From a checkpoint of a small class-conditioned image diffusion model: nadamw at rate 0.001, 98430 training examples.
Rows from block 7, named by matrix and row number. Rows with one number belong to one neuron. Each number is 128 + 24 x the weight over the matrix's rms, rounded and kept within 0 to 255. All counts start at 0.
# fc1: MLP up (model.blocks.7.mlp.fc1.weight, 1024x256), inputs 64-127
# fc2: MLP down (model.blocks.7.mlp.fc2.weight, 256x1024, transposed), outputs 64-127
fc1.95 [147 165 183 140 149 120 122 162 155  98 102  91  95 167 141 135 139 115 116 118 149 129 146 124  77 127  89 139 132  97 141 148  95 175 131 162 171 115 104 113 134 107 117 123  78 184 130 100 160 116 109 147 100 120 130 124 106 140 116  93 133 100 176  97]
fc1.96 [123 138 137 138 135 102 104 118  88 166 129 113 148 109 126 123 163 131 112  98 147 119  90 113 120 136 133 128 151  88 156 138  87 112 132  97 163 140 162 131 138 137 112 119 116 124 130 134 135 144  93 135 150 120  88 120 129 116 125 110 127  94 122 166]
fc1.97 [109 132 158 151 115 104 153 102 139 123 122 174 156 128  93 112 140 120 112 128 133 155 141 132 122 116 124 125 115 137 115 134 190 150 100  69 143 144 142 149 126 118 116 130  92 163 111 120 113 114  78 135 107 116 137 137 142 163 123 107 121 102  92 153]
fc1.98 [120 165  93 125  80 109 143 108 160 147  96 141 135 120 149 116 136 130  93 127 107 104 154 123  74 152 134 159 145  90 105  88  87 143 106 105 111 157 138 143  92 118  93 106 145 153 122 125 135  67 125 154 110 135 121 151  81 146 163 115 144 106 119 117]
fc1.99 [147 139 132  88 162 109 130 141  88 164 105 128 130 186  94 118 135  98 108 105 158 148 141 179 132 134 133 103 121 117 165 115 100 126  91 139  86 112 103 112 139 112 137 136 143 143 122 119 155 162 132 132 135 125 144 115 124 100 153 122 128 112 117 142]
fc1.100 [130  91 150 119 144 140 171  89 115 111 137 117 131 148 114 144 138 130 134 109 134 145 107 142 140  73 113 120 158 133 131  99 183 131 183 145 128 139 186 158  98 146  98 109 112 147 122  97 110 134 144 172 119 144 142 124 136 136 103 179 105 171 157 177]
fc1.101 [161 112 124 140 121 126 118 127 118 141 122 102 118 115 163 110 107 120 128 132 146 139 119 166 118  98 166 112 110 152 154 140 124 158 166 137  84 100 161 165 147 147  97 133  91 102 163 144 101 156 123 132 141 148  93 116 161 110 107 116 131 121 140 102]
fc1.102 [101 104 139 105 143 149 127 144 142 108 138 106 120 120 124 141 129  96 144 129 121 117 134 148 124 104 117 106 151 114 118 148 105 125 151 131 154  72 101 131 141 118 126 106 142 115 134 137 143 112 154 157 116  93 140  90  94 126 103 121 151 126 154 136]
fc1.103 [157 133 125 135 102 110 136 156 135 131 140 136 140  95 128 161  95 128 136 129 120 120 127 126 121 147 124 152 177 126 135 108 100 111 127 153 100 131 134 111 108 156  97 146 151 125 152 135 143 132 143 124 144 109 113 105 152 110 142 134 114 126 158 120]
fc1.104 [123 138 142 137 133 150 134 124 160 102 106 157 109 160  90 121 112 145 130 136 109 136 135 102 135 105 132 114 100 125  96 103 149 131 122 105 119 132 105 128 171 110 160 117 130 119  92 146 144 114 129 122 109 134 144 158 109 149 106 135 137 102  79 152]
fc1.105 [122 135 128 131 140  96 113 107 142 110 175  94 121 169 146 104 134 137 117 126 132 123 156 123 109 124 120 120 142  75 104 151 107 155  77 116 142 102 134 105 140  72 138 116 115 121 124 111 140 127 135 147 173 115 152 125 119 110  96 121 128 103 138 145]
fc1.106 [101 162 140 124  94 144 132  96 128 124 132  83 135 156 121 122 114 149 126 110 117 125 121 127 124 130 142  85 131 109 133 106 139 140 116 117 125 113 128 120 134 120 132 149 119 149 148 139  65 172 118 142 123 113 116  86  95 118 121 124 110  96 125 130]
fc1.107 [148 104 138 111 169 130  90  96 112  82 115 182 119 109 110  80 140 136 130 133 117 101 115 106 107  97 157 175 112 170 145  90 153  86 141 145 126 122 161 145 104 118 120 163 122 151 130 159 112 201  54 138  75 177 148 139 128 104 119 126 110 150 126 136]
fc1.108 [141 150 118 142 140 106 102 144 120 105 151 107 113 118 126 120 116 147 128 123 105 141 139 127 143 112 124 113 128 134 147 134 113 145 164 149 146 122 114 154 137 163 146 102 130 106 108 125 140 120 127 139 147 135 111 122 120 134 113  95 121 118 133  95]
fc1.109 [ 88 193 136 155 124 117 149 119 109 190 138  93 110 128  85  91 143 113  91 107 112 157 153  90  92 160 141 139 134 124 136  99 152 146 114 113 132 115 126 168 110 123 153 106 114 121 115  95  78 154 123 156 128 211 112 122  93 134 140  45 137  89  88 139]
fc1.110 [128 120 104 146 120 143 100 121 142 143 109 171 148  87 102 106 147 188 125 139  99 129 113 138 161 151 153 153  87 164 179 111 110 159 146 138 135 123 146 137 110 150 158 136 148 131  77 121 129 111  80  93 128 157 135 173 119 152 111 121 138 136 168 143]
fc1.111 [146 145  95 116 104  63 100 155 161 176 189  95 169 103 174  51  73 144  52 154 121 146 155 131 108 108 115 136 115 110 122 149  81 126 133 164 139 166 120 102  89 161 136  97 155 161 157 130 165 128  98 109 176 122 100 127  97 151 158 113  81 114 139 164]
fc1.112 [127  73 156 145 158 103 122  95 134 117 120 102 158 163 130 101 129 153 126 103 114 119 151 162 153 116 123 136 107 158 128  83 174 147 148 134 159 153 113 147 163 125 135 109  85 118  96 119  91 137 120  89 126 152 130 152 159  90 114 110 136 143 108 131]
fc1.113 [135 133 132 105 108 150 160  70 115 101 157 135 153 135  89 109 111 157 137 106 123 151  69 145  81 141 128 123 159 124 138 138 130 124 107 107 179 102 135 149 133 125  89  94 132 134 120  95 118 158 148 160 164  85 118  98 122 119 158 124 117 130 143 165]
fc1.114 [106 123  92 118  97 174  83 134 136 110 135 133 156 166 133 148 147 141 121 129 111  75 143 132 130  86 153 154 114 153  80  80 131 136 128  84 125 141 136 167 147  92 127 157 159 122 105  88  85 154 129 114  95 127 103  99 179  91 156 118 118 188 120 141]
fc1.115 [140 170 123 118  97 121 122  94 121 145 118 155 151 102  83  89 157 131 121  83 106 142 105 117 104 173 156 180 124 146 147 118 143  82  94  90 114 132 164 194 142 132 126 162 176 120 116 115 104 173 130 121 176 178 104 145 141 115 135  92 107 139 124 137]
fc1.116 [106  99  84 143 137  91  86 144 146 104 117 152 143 109 163  90 137 116 140 141 111 102 170 115 114  79 172 159 102 162  91  56 207 133 146 146 120 121 131 158  99 158 110  80 112 127  79 106 104 116 120  87 130 176 102 160 128 112  79 104 142 146 113 132]
fc1.117 [160 153 128 161 105 137  76 148  87 124 157 104 131  94 154  99 116 136  94 122 101 164  97 166 119 157  88 141 166  88 139 127  92 122  77 116  97 159 124 129 127 125 143  76 114 114 114  92  65 149 140 116 168  90  98 111 132 125 166  75  92 130 116 130]
fc1.118 [184 124 104 159 141 104 140  73 112 100  93 177 143 147 136 114  99 160 138 144 146 111 150 167 136 156 165 158 152 152 195 133 132  92 161 120 110  84 156 124  67  78 128 121 102 144 108 109 136 160  88 161 120 133 145 122 137 129  89  98  95 122 176 121]
fc1.119 [116 128 157  70 145 117 162 110 132 114 149 122 118 158 133 115 128 111 137 106 113  96 145 155 118 149 153 146 153 137 119 130 139 169 110 142 191  98 135 140 102  88 168 102  90 143 136 123 136 137 119 166  74 151 142 106 129 122 153 129 124 149 102 108]
fc1.120 [128 117 108 132 133 139 121  98  67 103 121 102 144 107 123  92 177 162 120  80 153 130 125 134 159 105 106 128 146 113 175 125 105 148  74  82 158 122 168 136 150 104  80 138 109 141 107  87 114 178 114 112 153 108  80  86 126  77 122 121 138 107 184 168]
fc1.121 [ 97 109  95 157 124  96 152 144 153 126 133 151 138 144 125 149 119 142 115 100 119 121 141 126  89 135  95 142 115 129 140 111 138 182 159 135 152 112 133 144  96  85 163 117 104 160 133 162 144 154 122 117 127 137 162 130 130 132  93 145 150 106 120 139]
fc1.122 [146 154 128 123 126 106 153  99 137 122 150 131 135 126 157 128 149 119 120 104 153 113 155 103 114 106 156 118 154 129 129 116 138 117 126 132 118  94 115 133 142 119 138 112 119  96 113 128  94 126 155 127 166 149 132 145 142 148 112 112 100 139  97 144]
fc1.123 [100 102 120  96 134 140 132 133 150 125 100 166 124 153 117 133 173 141 131 151 136 121 147 121 120 136 126 122 130 159 158 160 124 180 128 140 154 124 139 125 166 131 147 150 100 166  85 113 130  96 116 146 150 153 120 117 137 153 111 128 149 141  79 142]
fc1.124 [102 132 137 134 171  88 142 132 160 104 134 117 121 103 125 123 133 114 122 102 175 135 119  91 122  91 163 143 136 120 117 151 158 195 111 118 161 111 119 154 134 123 163 126 110 157 149 165 150 142 146 140  87 115 106 108 106 112 137 153 139  90 120  89]
fc1.125 [143 167 136 135 123 133  98 152 155 117 175 130 103  74 103 136 137 138  89  90 115 115 149 144 150 162  75 149  98  98 114 151  97 179  88 104 156 128  97 134  78  95 108 122 133 172 123 107  89 129 115  93 141 106 144 110 102 101 139 119 105 118 110 170]
fc1.126 [122 111 115 134 156  99 143 111 126 135 115 100 135 113 136 107 118 126  82 117 170 129 136 160 131 143 125 145 141 122  80 109 145 162  96 121 125  94 114 123 105 132 139 119 115 137 122 120 130 101 158 118 137 103 136 148 141 116 128 140 136  83  90 123]
fc1.127 [113 124 111 104 100 133 123 121 110  89 127 159 110 137 106 120 182 131 136 113 135 112 124 144 110 128 154 113 145 150 117 159 139 117 133 110 178 142 110 132 109 111 163 125 109 136  74 141 107 117 133 155 125 149 120 146 128 128 119 120 135  96 102 163]
fc1.128 [109  67 113  93 173 138  92  80 106  94 153 140 194 125  86 137 160 131 135  70 124 103  94 101 147  68 151 122  92  95 104  95 154 159 100 107 116 121 113 163 137  80 105 120 132 127 156  85 120 162  88 126 161  79 100  89 145  78  91 122 146 127 198 158]
fc1.129 [140  85 132  79 183 151 148 138 116 127 168 122 126 126  65 137 155 131 166  85 127 112 121 142 116  95 110 114 149 135 137 147 151 129  82 113 138 110 146 141 146 134  95 129 107 124 111 122 119 141 147 161 141 131 127 102 100 138 147 179 130 138 130 136]
fc1.130 [155  87 135  73 120 113 128 115 106 114 136 122 144 138 106 134 187 122 140  98 142 103 133 105 113 110 119 124 140 153 152 107 162 114 124 103 146  93 148 169 109  94 158 103  82 159 114 110 136 167  90 134 122 104  99  98 141  89 131 145 135 136 157 151]
fc1.131 [105  82 116  83 157 119 144 105 150 118 125  91 139 115 130 127 119 152 101 150 127 126 114 117 117  99 118 125 141 120 137 111 127 160 121 113 145 143 129 130 103 105 126 162 121 148  96 149  89 151 140 119 105 155 122 134 108 143 124 156 139 115  99 131]
fc1.132 [120 113 142  88 162 102 123 146 119 129 148 106 145 107 126 142 133 137 171 133  92 132 120 116 137 123 113 105 145 133 116 136 189 118 134 141 138 107 168 119 125 122 103 123 120 142 136  79 111 140 121 134 111 108 124 116 129 129 143 165 124 140 165 125]
fc1.133 [126 177 169 144 118 125 119 140 152 144 139 140 147 153  90 153 110 121 112 133 113  93 132  83  90 121 123 138 142 119  96 128  93 166 126  97 122 104 121 132 133  97  97 113 128 175 165 130 126 116 121 134 131 128 151 147  95  92 153  95 139 119 145 133]
fc1.134 [132 142 122 109 126 115 145  98 129 155 135 129 126 163 118 128 118 130 104 109 131 142 159 144 122 154 154 129 131 122 112  91 140 128  98  95 123 152 112 147 126  85 143 132 111 171 109 121 119 126 165 108 125 130 120 114 109 129 153 134 127 138 114 132]
fc1.135 [152 149 112 138 123 105 140  94 123 145 147 125 173 111 113 144 146 172 107  79 140 168 114 118 125 108 122 134 132 108 137  99 135  89 124 145 127 128 153 131 131 143 106 143 118 101 125 126  95 119  93  97 154 159 117 164 113 114 131 118 101 125 122 144]
fc1.136 [140  85 164 123 160 106 125 142 152 124 170 137 149 135 130 139 153 144 110 139 122  75 123 153 133 113 149 124 134 118 190 166 137 153 131 100 123 138 109 123 151 148 123 141 110 131 140 148 129 124 135 111 132 188 107  94 148 122 115 156 105 123 131  95]
fc1.137 [117 140 125 129  78 102 111 101 126 145 113 100 158 117  98 118 111 127 134 150 111 122 159 118 122 151 128 187 173 105 113 118 141 120  91 109 128 133 135 142 100 126 111 116 129 104 104 131  98 160 127 139 134 117  87 127 170 104 138 155 138 139 157 130]
fc1.138 [102 111 134 122 134 130 156 149 122 112 138 105  91 172 101 165 138 124 131 127 114 118 117 140 138 127 130  81  97 147 140 151 113 177 121 133 160 135 144 138 151 108 123 141 147 131 132 118 105 142 113 130 156 126 125 136 143 114  77 159 113 105 114 136]
fc1.139 [ 91 117 150  87 137 113 146 130 146  88 104 138 149 181  57 150 187 130 174 125 140 104  91 156 134 157 165 152 123 111 108 103 121 145 122 109 156 126 139 151 138 112 151 146 114 129 108 123 107 141 109 137 129 113 137  96 109 141 142 101 154 156 105 166]
fc1.140 [ 94 148 128 127 148 111 107 120  70 141 131 146 163 101 136 130 114 135 128 141  82 132 108 144 152 127 149 175 132 111 130 115 177 109  75 126 118 150 129 172 126 143  81 130 181 133 146 121 139 148  93 127 140 128 133 112 138  90 130 137 147 151 113 146]
fc1.141 [115 186 136 157 140 104 129  98 124 136 116 146 150 106 134 141  84 145  95 113 143 111 170 140 112 131 111 169 141  89 158 115 114 133 132 124 105 162  89 146 128 156 130 110 139 124 163 143 162 145 151 125 137 177 123 135 119 101 109  98  79 154 145 118]
fc1.142 [115 152 140 139 170 100 127  93 129 122 146 108 147  92 123 101 159 165 142  99  99 129 134 125 156 150 105 176 175  94 151  93 130 120 102 121 128 116 152 159 117 140  66 131 124 140 128  93 114 150 115 116 140 111  96 135 156 101 150 161 132 143 160 147]
fc1.143 [123 115 140 135 127 123 164  92 117 122 143 142 122 132 120 123 120  91 146 131 155 149 140 108  86 149 137 109 112 158 137 143 156 138 129 121 155 109 133 153 138 115 112  99 109 146 121 141 149 130 141 146 122 162 117 162 136 129 122 123 129 146  89 164]
fc1.144 [134  86 138 136 125 119 114 108 104  86 129 141 134 151 130 125 151 120 136  91 119 110 140  87 102 124 159 125 130 164 133 119 157 119 131 120 146  81 156 140 158 124  87 111 121 129 139 117 118 148 108 159 131 118  94  96 174  86 125 122 128 119 152 106]
fc1.145 [142 150  98 138 112 137 102 115  74 138 164 134 152 101 112 114 151 127 117 123 125 123 110 154 153 112 118 138 165  86 141  71 138 112 121 102 138 115 176 184 128 140 117 108 160 138 136  90 138 160 108 138 145 108  95 120 115 102 160 107  97 145 122 171]
fc1.146 [103 120 175 134 144 136 191 139 103 103 130 114 134 126 126 142 205 116 148 124 117 128 150 124 129  92 139 125 166 132 127 160 105 133 103 112 169  88 154 137 136 137 115 134 123 114 108 127 149 146 145 118 154 122 134  98 128 106 140 139 158  90 138 101]
fc2.95 [145 111  88 103 147 129  98  82 125  96  97 126  97 129 119 122  95 137 146  96  83 135 135 163 128 154 117 135 156  90 141 102 159 160 101 130 103 110 157 166 108 128 124 138 141 172 110 124 115  97 159 122 144 121 129 110 146 127 126 110 115 156 108 159]
fc2.96 [ 91 127 143  77 108 167 151 112 115 118  96  78 137 140  78 156 158  98 144 152 146 130 127 139 130 128  95 132 114  90 147 155 120 168 107 105 133 116  96 116 173 129 142 163 152  97 157 137 132  91 101 143 110 135 176 111 110 149 116 128 168 117 104 131]
fc2.97 [101 134 127 103 127 119 115 148 114 135 133  86 125 147 129 140 127 123 152 125 113 145 159 103 159 130 116 129 118 109 121 112 138 131 126 117 142 127 129 128 132 112 109 141 113 122 148 149 134 133 137 139 148  98 125 131 133 137 118 166 142 153 156 137]
fc2.98 [122  94 136 141 141 138  81 126 114  92  98 167 107 139 122 149  68 131 122 117 132  98 109 155 110 123 139 146  39 116 148 125 160 148 107 120 152 123 144 158 132 107 103 154 134 165  99 145 121  89 126 144 134 133 156 108 136 103  98 108 103 150 105 129]
fc2.99 [150 128 170 146 110 125 132 163 113 118 105 170 105  94 132 126 141  98 134 137 145 113 142 161 176 122 128 123 115 119 170 139 111  93 114  99 124 137 126 108 122 120 158 112 138 123 148 133 106  99 132 122 134 122  83  98 139 103 146 108 132 122 162  75]
fc2.100 [105 199 167 151 101 140 148 157 124 138 139  91  98 116 145 123 123 103 134 175 150 142 116 110 124 162 165  93 130 158  83 153  92 122 128 132 128 142  96 127 116 119 179 144 162 156 110 169 161 169 148 124 116 123 123 140  94 140 174 145 126  95  93  89]
fc2.101 [136  78 128 130 163  83 168  92 134 114 149 123 162 193 137 140  98 148 115  99 113 126 164 120  88 123 152 119 129 131  89 120 156 189 100 125 154 120 151 137  85 159 116 117  69 135  88 108 109 196 132 179 107  79 101 153 155 119  75 153 123 159 118 111]
fc2.102 [139 132 134 120 124 100 130 118 139 143 131 122 111 146 142  92 156 143 100 130 108 138 143 136 127 159 146 114 129 126 114 108 159 120 102 125 133 144 152 134 128 114 154 108 113 129 105 122 109 134 150 115 110 113 130 151 167 148 161 132 132 114  91 132]
fc2.103 [126 146 166 107 132 127 166 150 151 118 129 108 135 139 105 117 151 117 120 152 148 123 114 100 114 114 151 133 104 120 122 161  92 146 171 102 157 150 113 137 161 100 127 152  85 153 144 129 136 153 108 121 114 138 142 120 128 141 128 147 154 128 146 133]
fc2.104 [115 132 109 119 134  92 119 120 117 110 141 115 171 117 121 148 164 127 147 144 115 133 115  86 120 133 122 124  96 106 125 126 152 151 153 109 134 110 136 154 130 125  95 126  70 133 114 117 105 156 134 118 111 104 117 128 131 106 101 131 139 148 135 125]
fc2.105 [119 158 145 108 109 131 106 137 120 129 104 132 123 141  95 136 159 113 151 114 135 142  96 109 152 137 111 109 102  95 150 119 108 112 121 109 158 161  96 107 141  88 129 165 143 185 123 157 158  87 116 106 144 147 164  99 107 133 113  94 144 148 161 152]
fc2.106 [105 114 118  98 139 188 104  83 127 124 129 138 132 135 129 137 120  98 153 167 119 181 131 114 149 170 124 152  70  87 148 132  84 106 151 103 169 157 105 124 152  96 159 155 159 156 121 148 157  70 105 139 127 120 157 122  93 112 114 112 148 193 138 176]
fc2.107 [151 135 116 120 149 150 111 119  93 130 138 102 117 156 115 143 148  91 117 121 124  92 116 160 102 151  79 137 133  76 160 109  96 121 135 126 146 131 130 129 150  97 111 163 172 206 137 130 117  85  81 133 109 122 152  77 106 122 170 103 125 136 125 152]
fc2.108 [120 129 129 160 142  73 149  95 153  97 120 130 138 144 135 130 106 175 140  87 121  84 137  90 112 122 159 143 113 105 160 143 150 157 116 134 134 102 160 162 107 131 129 120  72 175 115 128  89 146  94 137  99  90 105 139 141 111  81 137 118 139 158 102]
fc2.109 [ 95 129 119 117 108 132 142 152 105 126 182  97 159 116 129  89 136 112 139 138 163 132 159  98 153 122 102 156 144 111 110 139 112 152  67  99 147 158 100  96  92 105 159 104 110 159 128 105 145  89 194 129 118 123 146 105 113 157 108 130 110 150 165 127]
fc2.110 [154 135  98 151 164 119 106 109 116  90 146  73 139 163 100 131 129 131 136 110  93 134 104 104 127 148 109 147 138  95 149 165  80 173 144 133 154 125 129 130 138 121 120 156 129 175 139 125 138 160  93 143 151 122 144 120 122 166  77 119 139 154 145 138]
fc2.111 [ 96  74 150 103 147 136 166  87 103  90  98 133 147 158  90 138 162 118 144 125 135  70  99 143 134  97 116 101 121 115 162 133  75 110 154  40 137 113 136 151 145  85 100 138 100 189 154 112 147 138  99 145 109 124 167 101 102  78 156  89 166 122 193 110]
fc2.112 [157 114 156 165 145 116 128 151 138 106 132 121 108 106 143 147  89 145 140 124 148  99 140  76  94 101 180 138 130 139 131 124 163 106 117 106 109  79 183 144 104 136 115 132  92 185 148 120 113 167 134 148  91 107 103 159 135 126 131 123 116 141 138 117]
fc2.113 [161 101 171 133  83 110 113 162 140 145  76 162 123 109 145 130  92 129 152 207 161 119 151 109 131 166 118 124 108 130 147  98 133 123 141 102 139 124 123 123 160 140 175 171 143 131 136 159 179  87 128 109 112 163 150 142 131 163 125 135 144 156 143  93]
fc2.114 [129 143 103  95 146 132 124 102 128  91  82  83 122 159 107 143 152  96 126 153 134 199  97 127  66 164 114 134 140  87 163 163 111 159 171 115 190 100 123 140 204 104 125 167 141 120  98 153 147 117  81 143 167 114 147 114 110 188  77 145 144 163  82 169]
fc2.115 [159 156 158  78 139 159 137 174  76 102 113 115 126 129 120 128 117  78 142 158 137  85 103 141  95 181 101 137  92  98 182 154 112 116 106  75 150 148  90 113 131  79 123 157 150 225 171 105 149 104  96 136  89 153 173 109  84 154 138  92 131 132 128  95]
fc2.116 [ 79 117 134 151 159 153 146 137 105 125 139 102 176 107  74 160 175  87 116 151 159 123 102 103  98  76 108 105 182  99 128 136  95 127 110 125 144 100  97 122 143 132  89 107 135  92 129 121 154 152 128 118 159 102 143 114 108 151 160 119 140 112 165 167]
fc2.117 [129 115 133 121 185 138 129 130 152 142 107 138 112 189  89 151  89 112 130 108 138  97 142 137 160 118 170 132 122  96 135 144 142 203 139 172 149 109 109 128 142 109  85 204 112 179  88 155 152 100  54 157 130 133 155 126 104  98  87 129 109 105 116 155]
fc2.118 [180 125  93  50 133 137  72 137 114 150  88 131  93 163 149 103 139 146 125 148 117 165 134 147 131 132 144 145 147 112 106 100 157 118 143 146 114 128  87 143 108 101 102 155 150 193 113 163 137 116 130 118 146 152 158 133 105 146 118 103  70 142 118 162]
fc2.119 [143 156  94 135 122 174 113 123 130 141 110 124 126 101 125 104 164 119 164 164 137 148 114 150 176 133 165 108 170 144 121 167  95 148 121 126 131 145 101 115 117 159 120 135 126  90 109 163 143 138 139 122 130 144 118 137 140 127 158 140 138  96 133 142]
fc2.120 [111 185 144 106 104 152 113 129  92 146  78 114 140 116 113 149 136 111 145 166 152 128 119 138 145 156  93 106 142  82 160 169  91 181 153 122 148 132  69  69 155 128 150 147 170 130 158 180 147  88 118 133 124 152 185  99  79 187 115  76 162 140 116 146]
fc2.121 [ 97 121 171  90 109 138 161 120  98 120 188 107 162 107 136 108 145 115 128 147 151 117 147 124 106 111 118  96 123 134  93 149 124 133 132 117 132 158 126 108 131 133 148  90  77 104 163 112 121 132 156 118 117  91 123 122 137 151 121 156 138 130 117 115]
fc2.122 [112 109 149 108 113 101 119  98 131 128 133 119 141 103 138 114 167 131 124 113  94  92 104 108 163 123 131 119 100 124 138 106 130 143 158  70 127 169 166 145  80 126 109 151  78 176 124 132 134 129 142 124  95 139  95 139 115 101  86  98 112 156 148 105]
fc2.123 [136 133 124 139 134 122 168 112 138  92 154 121 139 122 144  96 135 158 119 127 106 115 149 127 165 117 137 133 129 117 123 128 135 120 140 110 131 136 145 116 114 124 116 126 120 146 163 129 108 153 157 137 111  93  86 121 130 122 111 151 130 136 139 127]
fc2.124 [111 136 109  94 125 118 147 111 138 138 145 133 143 155 116  99 154 138 147 131  91 157 151 132 145 127 113 129 117 116 124 128 127 126 140  98 129 124 128 150 129  96 116 119 125 129 116 129 117 146 132 156 127 113 105 101 137 110 142 136 138 151 112 157]
fc2.125 [102  94  96  98 142 124  56 101 150 109 133 129 107 166 128 148 119 138 156 118 144 144 129 123 147 112 104 167  73  99 128 146 102 121 138 104 153 128  95 157 136  99 133 168 136 170 132 148 158  88 105 119 123 109 161 124  88 105  85 125 139 195 168 149]
fc2.126 [135 132 121 110 122 168 152  95 151 123 146 122 138 174 126 133 136 144 125 145  81 123 102 180  92 117 124 119  84  86 115 135 133 124 119 124 104 153 127 128 132  80 139 134 100 140 149 125 130 124 131 151 135  79 123  92 129 129  81 124 139 139  96 100]
fc2.127 [136 122 126 112 107 104 118 114 137 115 159 111 110 105 129 116 121 121 124 122 106 141 151 107 169 116 144 135 101 117 125 131 146 123 101  98 135 149 157 110 141 109 128 151 107 150 136 123 119 159 139 107 114 116 106 131 149 116 120 121 133 122 141 131]
fc2.128 [129 168 106  73 123 134  75 135 118 132  72 105 115 158 128 146 147 105 162 131 149 134  88 137 145 149 130 172 103 104 143 159  95 165 162  88 158 114 106 132 158 110 123 161 123 179 149 203 169 102  84 164 141 139 176 137  67 131  74  92 128 158 141 102]
fc2.129 [128 153 129 122 107 121 125 133 101 131  99  99 126 122 166 125 154  94 144 130 144 120 104 102 134 143 121 134 120 108 133 130 102  89 111 107 145 139  84 120 141 129 154 127 140 105 172 142 154 101 140 106 128 150 115 111 102 132 159 100 146 119 118 112]
fc2.130 [134 119 135 100 138 153 126 135 128 118 109 118 123 121  96 162 124  95 145 143 164 114 125 141 124 131 135 112 117 125  94 173  97 144 165 120 147 123 124  73 165 104 145 166 188 167 168 158 179  71 120 151 123 170 192 118 107 150 151 121 183 114 149 161]
fc2.131 [124 119 129  95 154  94 161 110  98 117 160 141 141 122 134 121 171  90 128  96 140 111 136 148 122 127 158 158 102 135 102 140 146 142 123 127 137 121 127 161 137 122 123 140  99 148 119  87 139 155 108 147  61 102  98 122 147 136 116 133 151 159 139  95]
fc2.132 [156 139 123 154 125 114 139 110 125 131 107 135 113 107 152 116 143 101 129 151 120 132 116 115 131 157 136 133 149 126 130 124 112 160 125 147 158 129  92 117 120 128 157 110 140 102 116 100 133 137 129 110 126 148 151 145 142 146 174  86 136 126 112 150]
fc2.133 [138 110 157 133 128 109  96 130 139 159 110 134  91 140 110 167  94 159 112 107 148 123 157 145 135 128 106 121 141 146 139 113 131 143 108 139 116 109 170 170  77 149 115 118 110 128  95 106 100 136 139 165 133 152  89 135 144  84 128 139 103  87 134 144]
fc2.134 [105 130 156  88 157 147 119 122  99 105 134  91 130 115 116 126 165 118 143 136 127 145 120 102 109 121 109 128 122 119 139 162 119 120 126 116 161 137 129 118 138 116 117 195 125 120 110 113 149 129 113 129 131 120 138 122 122 136  94 167 149 147 129 137]
fc2.135 [138 116 163 174 164 120 158 112  98 107 119 145 115 114 100 138  85 125 118 145 158  76 149 123  79 150 134 119 168 150 141 143 118 119 140 135 125  85 135 146 142 126 152 108 139 137 131 103 112 154 130 179  81 129 143 151 152 127 131 129 138  77 145 118]
fc2.136 [131 104 110 123 126 122 143 117 176 128 133 141 119 158 122 143 136 156 140 126  90 137 153 137 104 136 137 156 119  97 100 133 144 121 141 114 129 137 170 165 108 103 118 122 107 181 111 108 104 149 135 124 129  93 135 154 146 125 128 129 153 154 116 114]
fc2.137 [133 105 150 136 142 101  93 118 150 130  86 178 104 151 133 137  93 123 148 114 142  98 140 130 119 121 144 125 113 132 135 125 130 153 153 140 128 115 122 128 130 107 143 115 134 155 117 132 141  93 124 159  96 169 160 117 110 117 103 108 133 138 103 134]
fc2.138 [128 137 107 140 127 124 137 125 122 109 136 138 162 149 141 128 147 140 128 122 117 163 128 141 121 161 127 146  84  81  97 107 157 126 124 100 147 131 120 151 146  77 139 142 128 133 168 161 136 133  98  95 146 116 120 126 134 115 110 137 153 157  89 106]
fc2.139 [153 167  90 123 140 120 111 162 105 124 101 122 129 137 160 104 143 123 108 175 120 195 143  85 181 138 120 126 150  85 102 144 135 153 167 128 160 146 114 112 128 143 131 136 134 119 128 141 115 165 137 133 128 132 134 149 102 172 132 165 127 162 137 198]
fc2.140 [125 145 122 133 121 160 132 153 136 136 140 117 117 104 121 126 140 103 159 159 146 136 114 138 168 137 110 107 132 117 141 179  90 136 135 140 162 135  99  74 134 101 137 117 170 108 147 172 163  93 136 115 152 142 150 116  79 150 105  81 156 116  95  81]
fc2.141 [125 109 144 108 131  87 140 117 118 102 123 125 151 163 122 142 128 160 134 111  86  63 103 125 113  91 154 173  65 115 151 147 123 140 153 110 117 127 143 160 100  96 126 116  75 181  97 126 117 169 138 144  62 110  96 144 135  79  80 132 136 137 143 115]
fc2.142 [113 134 142 109 105 151  83 157 110 119 110 104 131 127  93 160 148 114 178 133 152 109 121 128 123 133 151 140 112 120 154 181  98 181 161 124 155 121  64 111 167  79 152 160 139 141 145 145 171  53  86 134 132 147 182 131 103 153 104 111 134 114 133 106]
fc2.143 [147 112 133 127 137  98 134 138 147 104 146 131 138 136 122 122 131 132 114 100 144 116 135  98 133 126 139 136  82 111 130 125 147 149 148 108 133 129 147 133 122 123 131 137 102 146 125 146 128 166 130 115 127 135 116 119 145  94 102 103  85 147 137  99]
fc2.144 [135 170 148  95 115 127 125 123 117 131 119 123 134  92 107 157 158 103 150 145 152 125 113 114 122 153 116 107 143 124 143 160 118 139 118 109 149 131  81 111 159 118 104 137 162 147 147 131 144 100 113 105 118 172 163 102 101 168 145 107 163 121 156 111]
fc2.145 [ 97 137 159 133 117 135  91 186 130 109  81 121 104 125 101 147 112 101 155 140 154  94  87 165 139 124 111  99  93 100 172 160 114 169 143 138 161 131 101  80 158 108 110 166 147 150 142 177 158  56  98 130 151 128 149 100  91 128 123  85 168 145 109 136]
fc2.146 [146 124  92 137 135  99 147 110 138 146 111 125 128 153 157 114  89 154 105 135 116 146 172 159 119 127 138 154 109 114 121 112 141 137 137 154 113 137 168 137  92 110 129 113  86 134 132 141  97 160 146 130  91 126 116 146 140 119 127 111 111 137  60 176]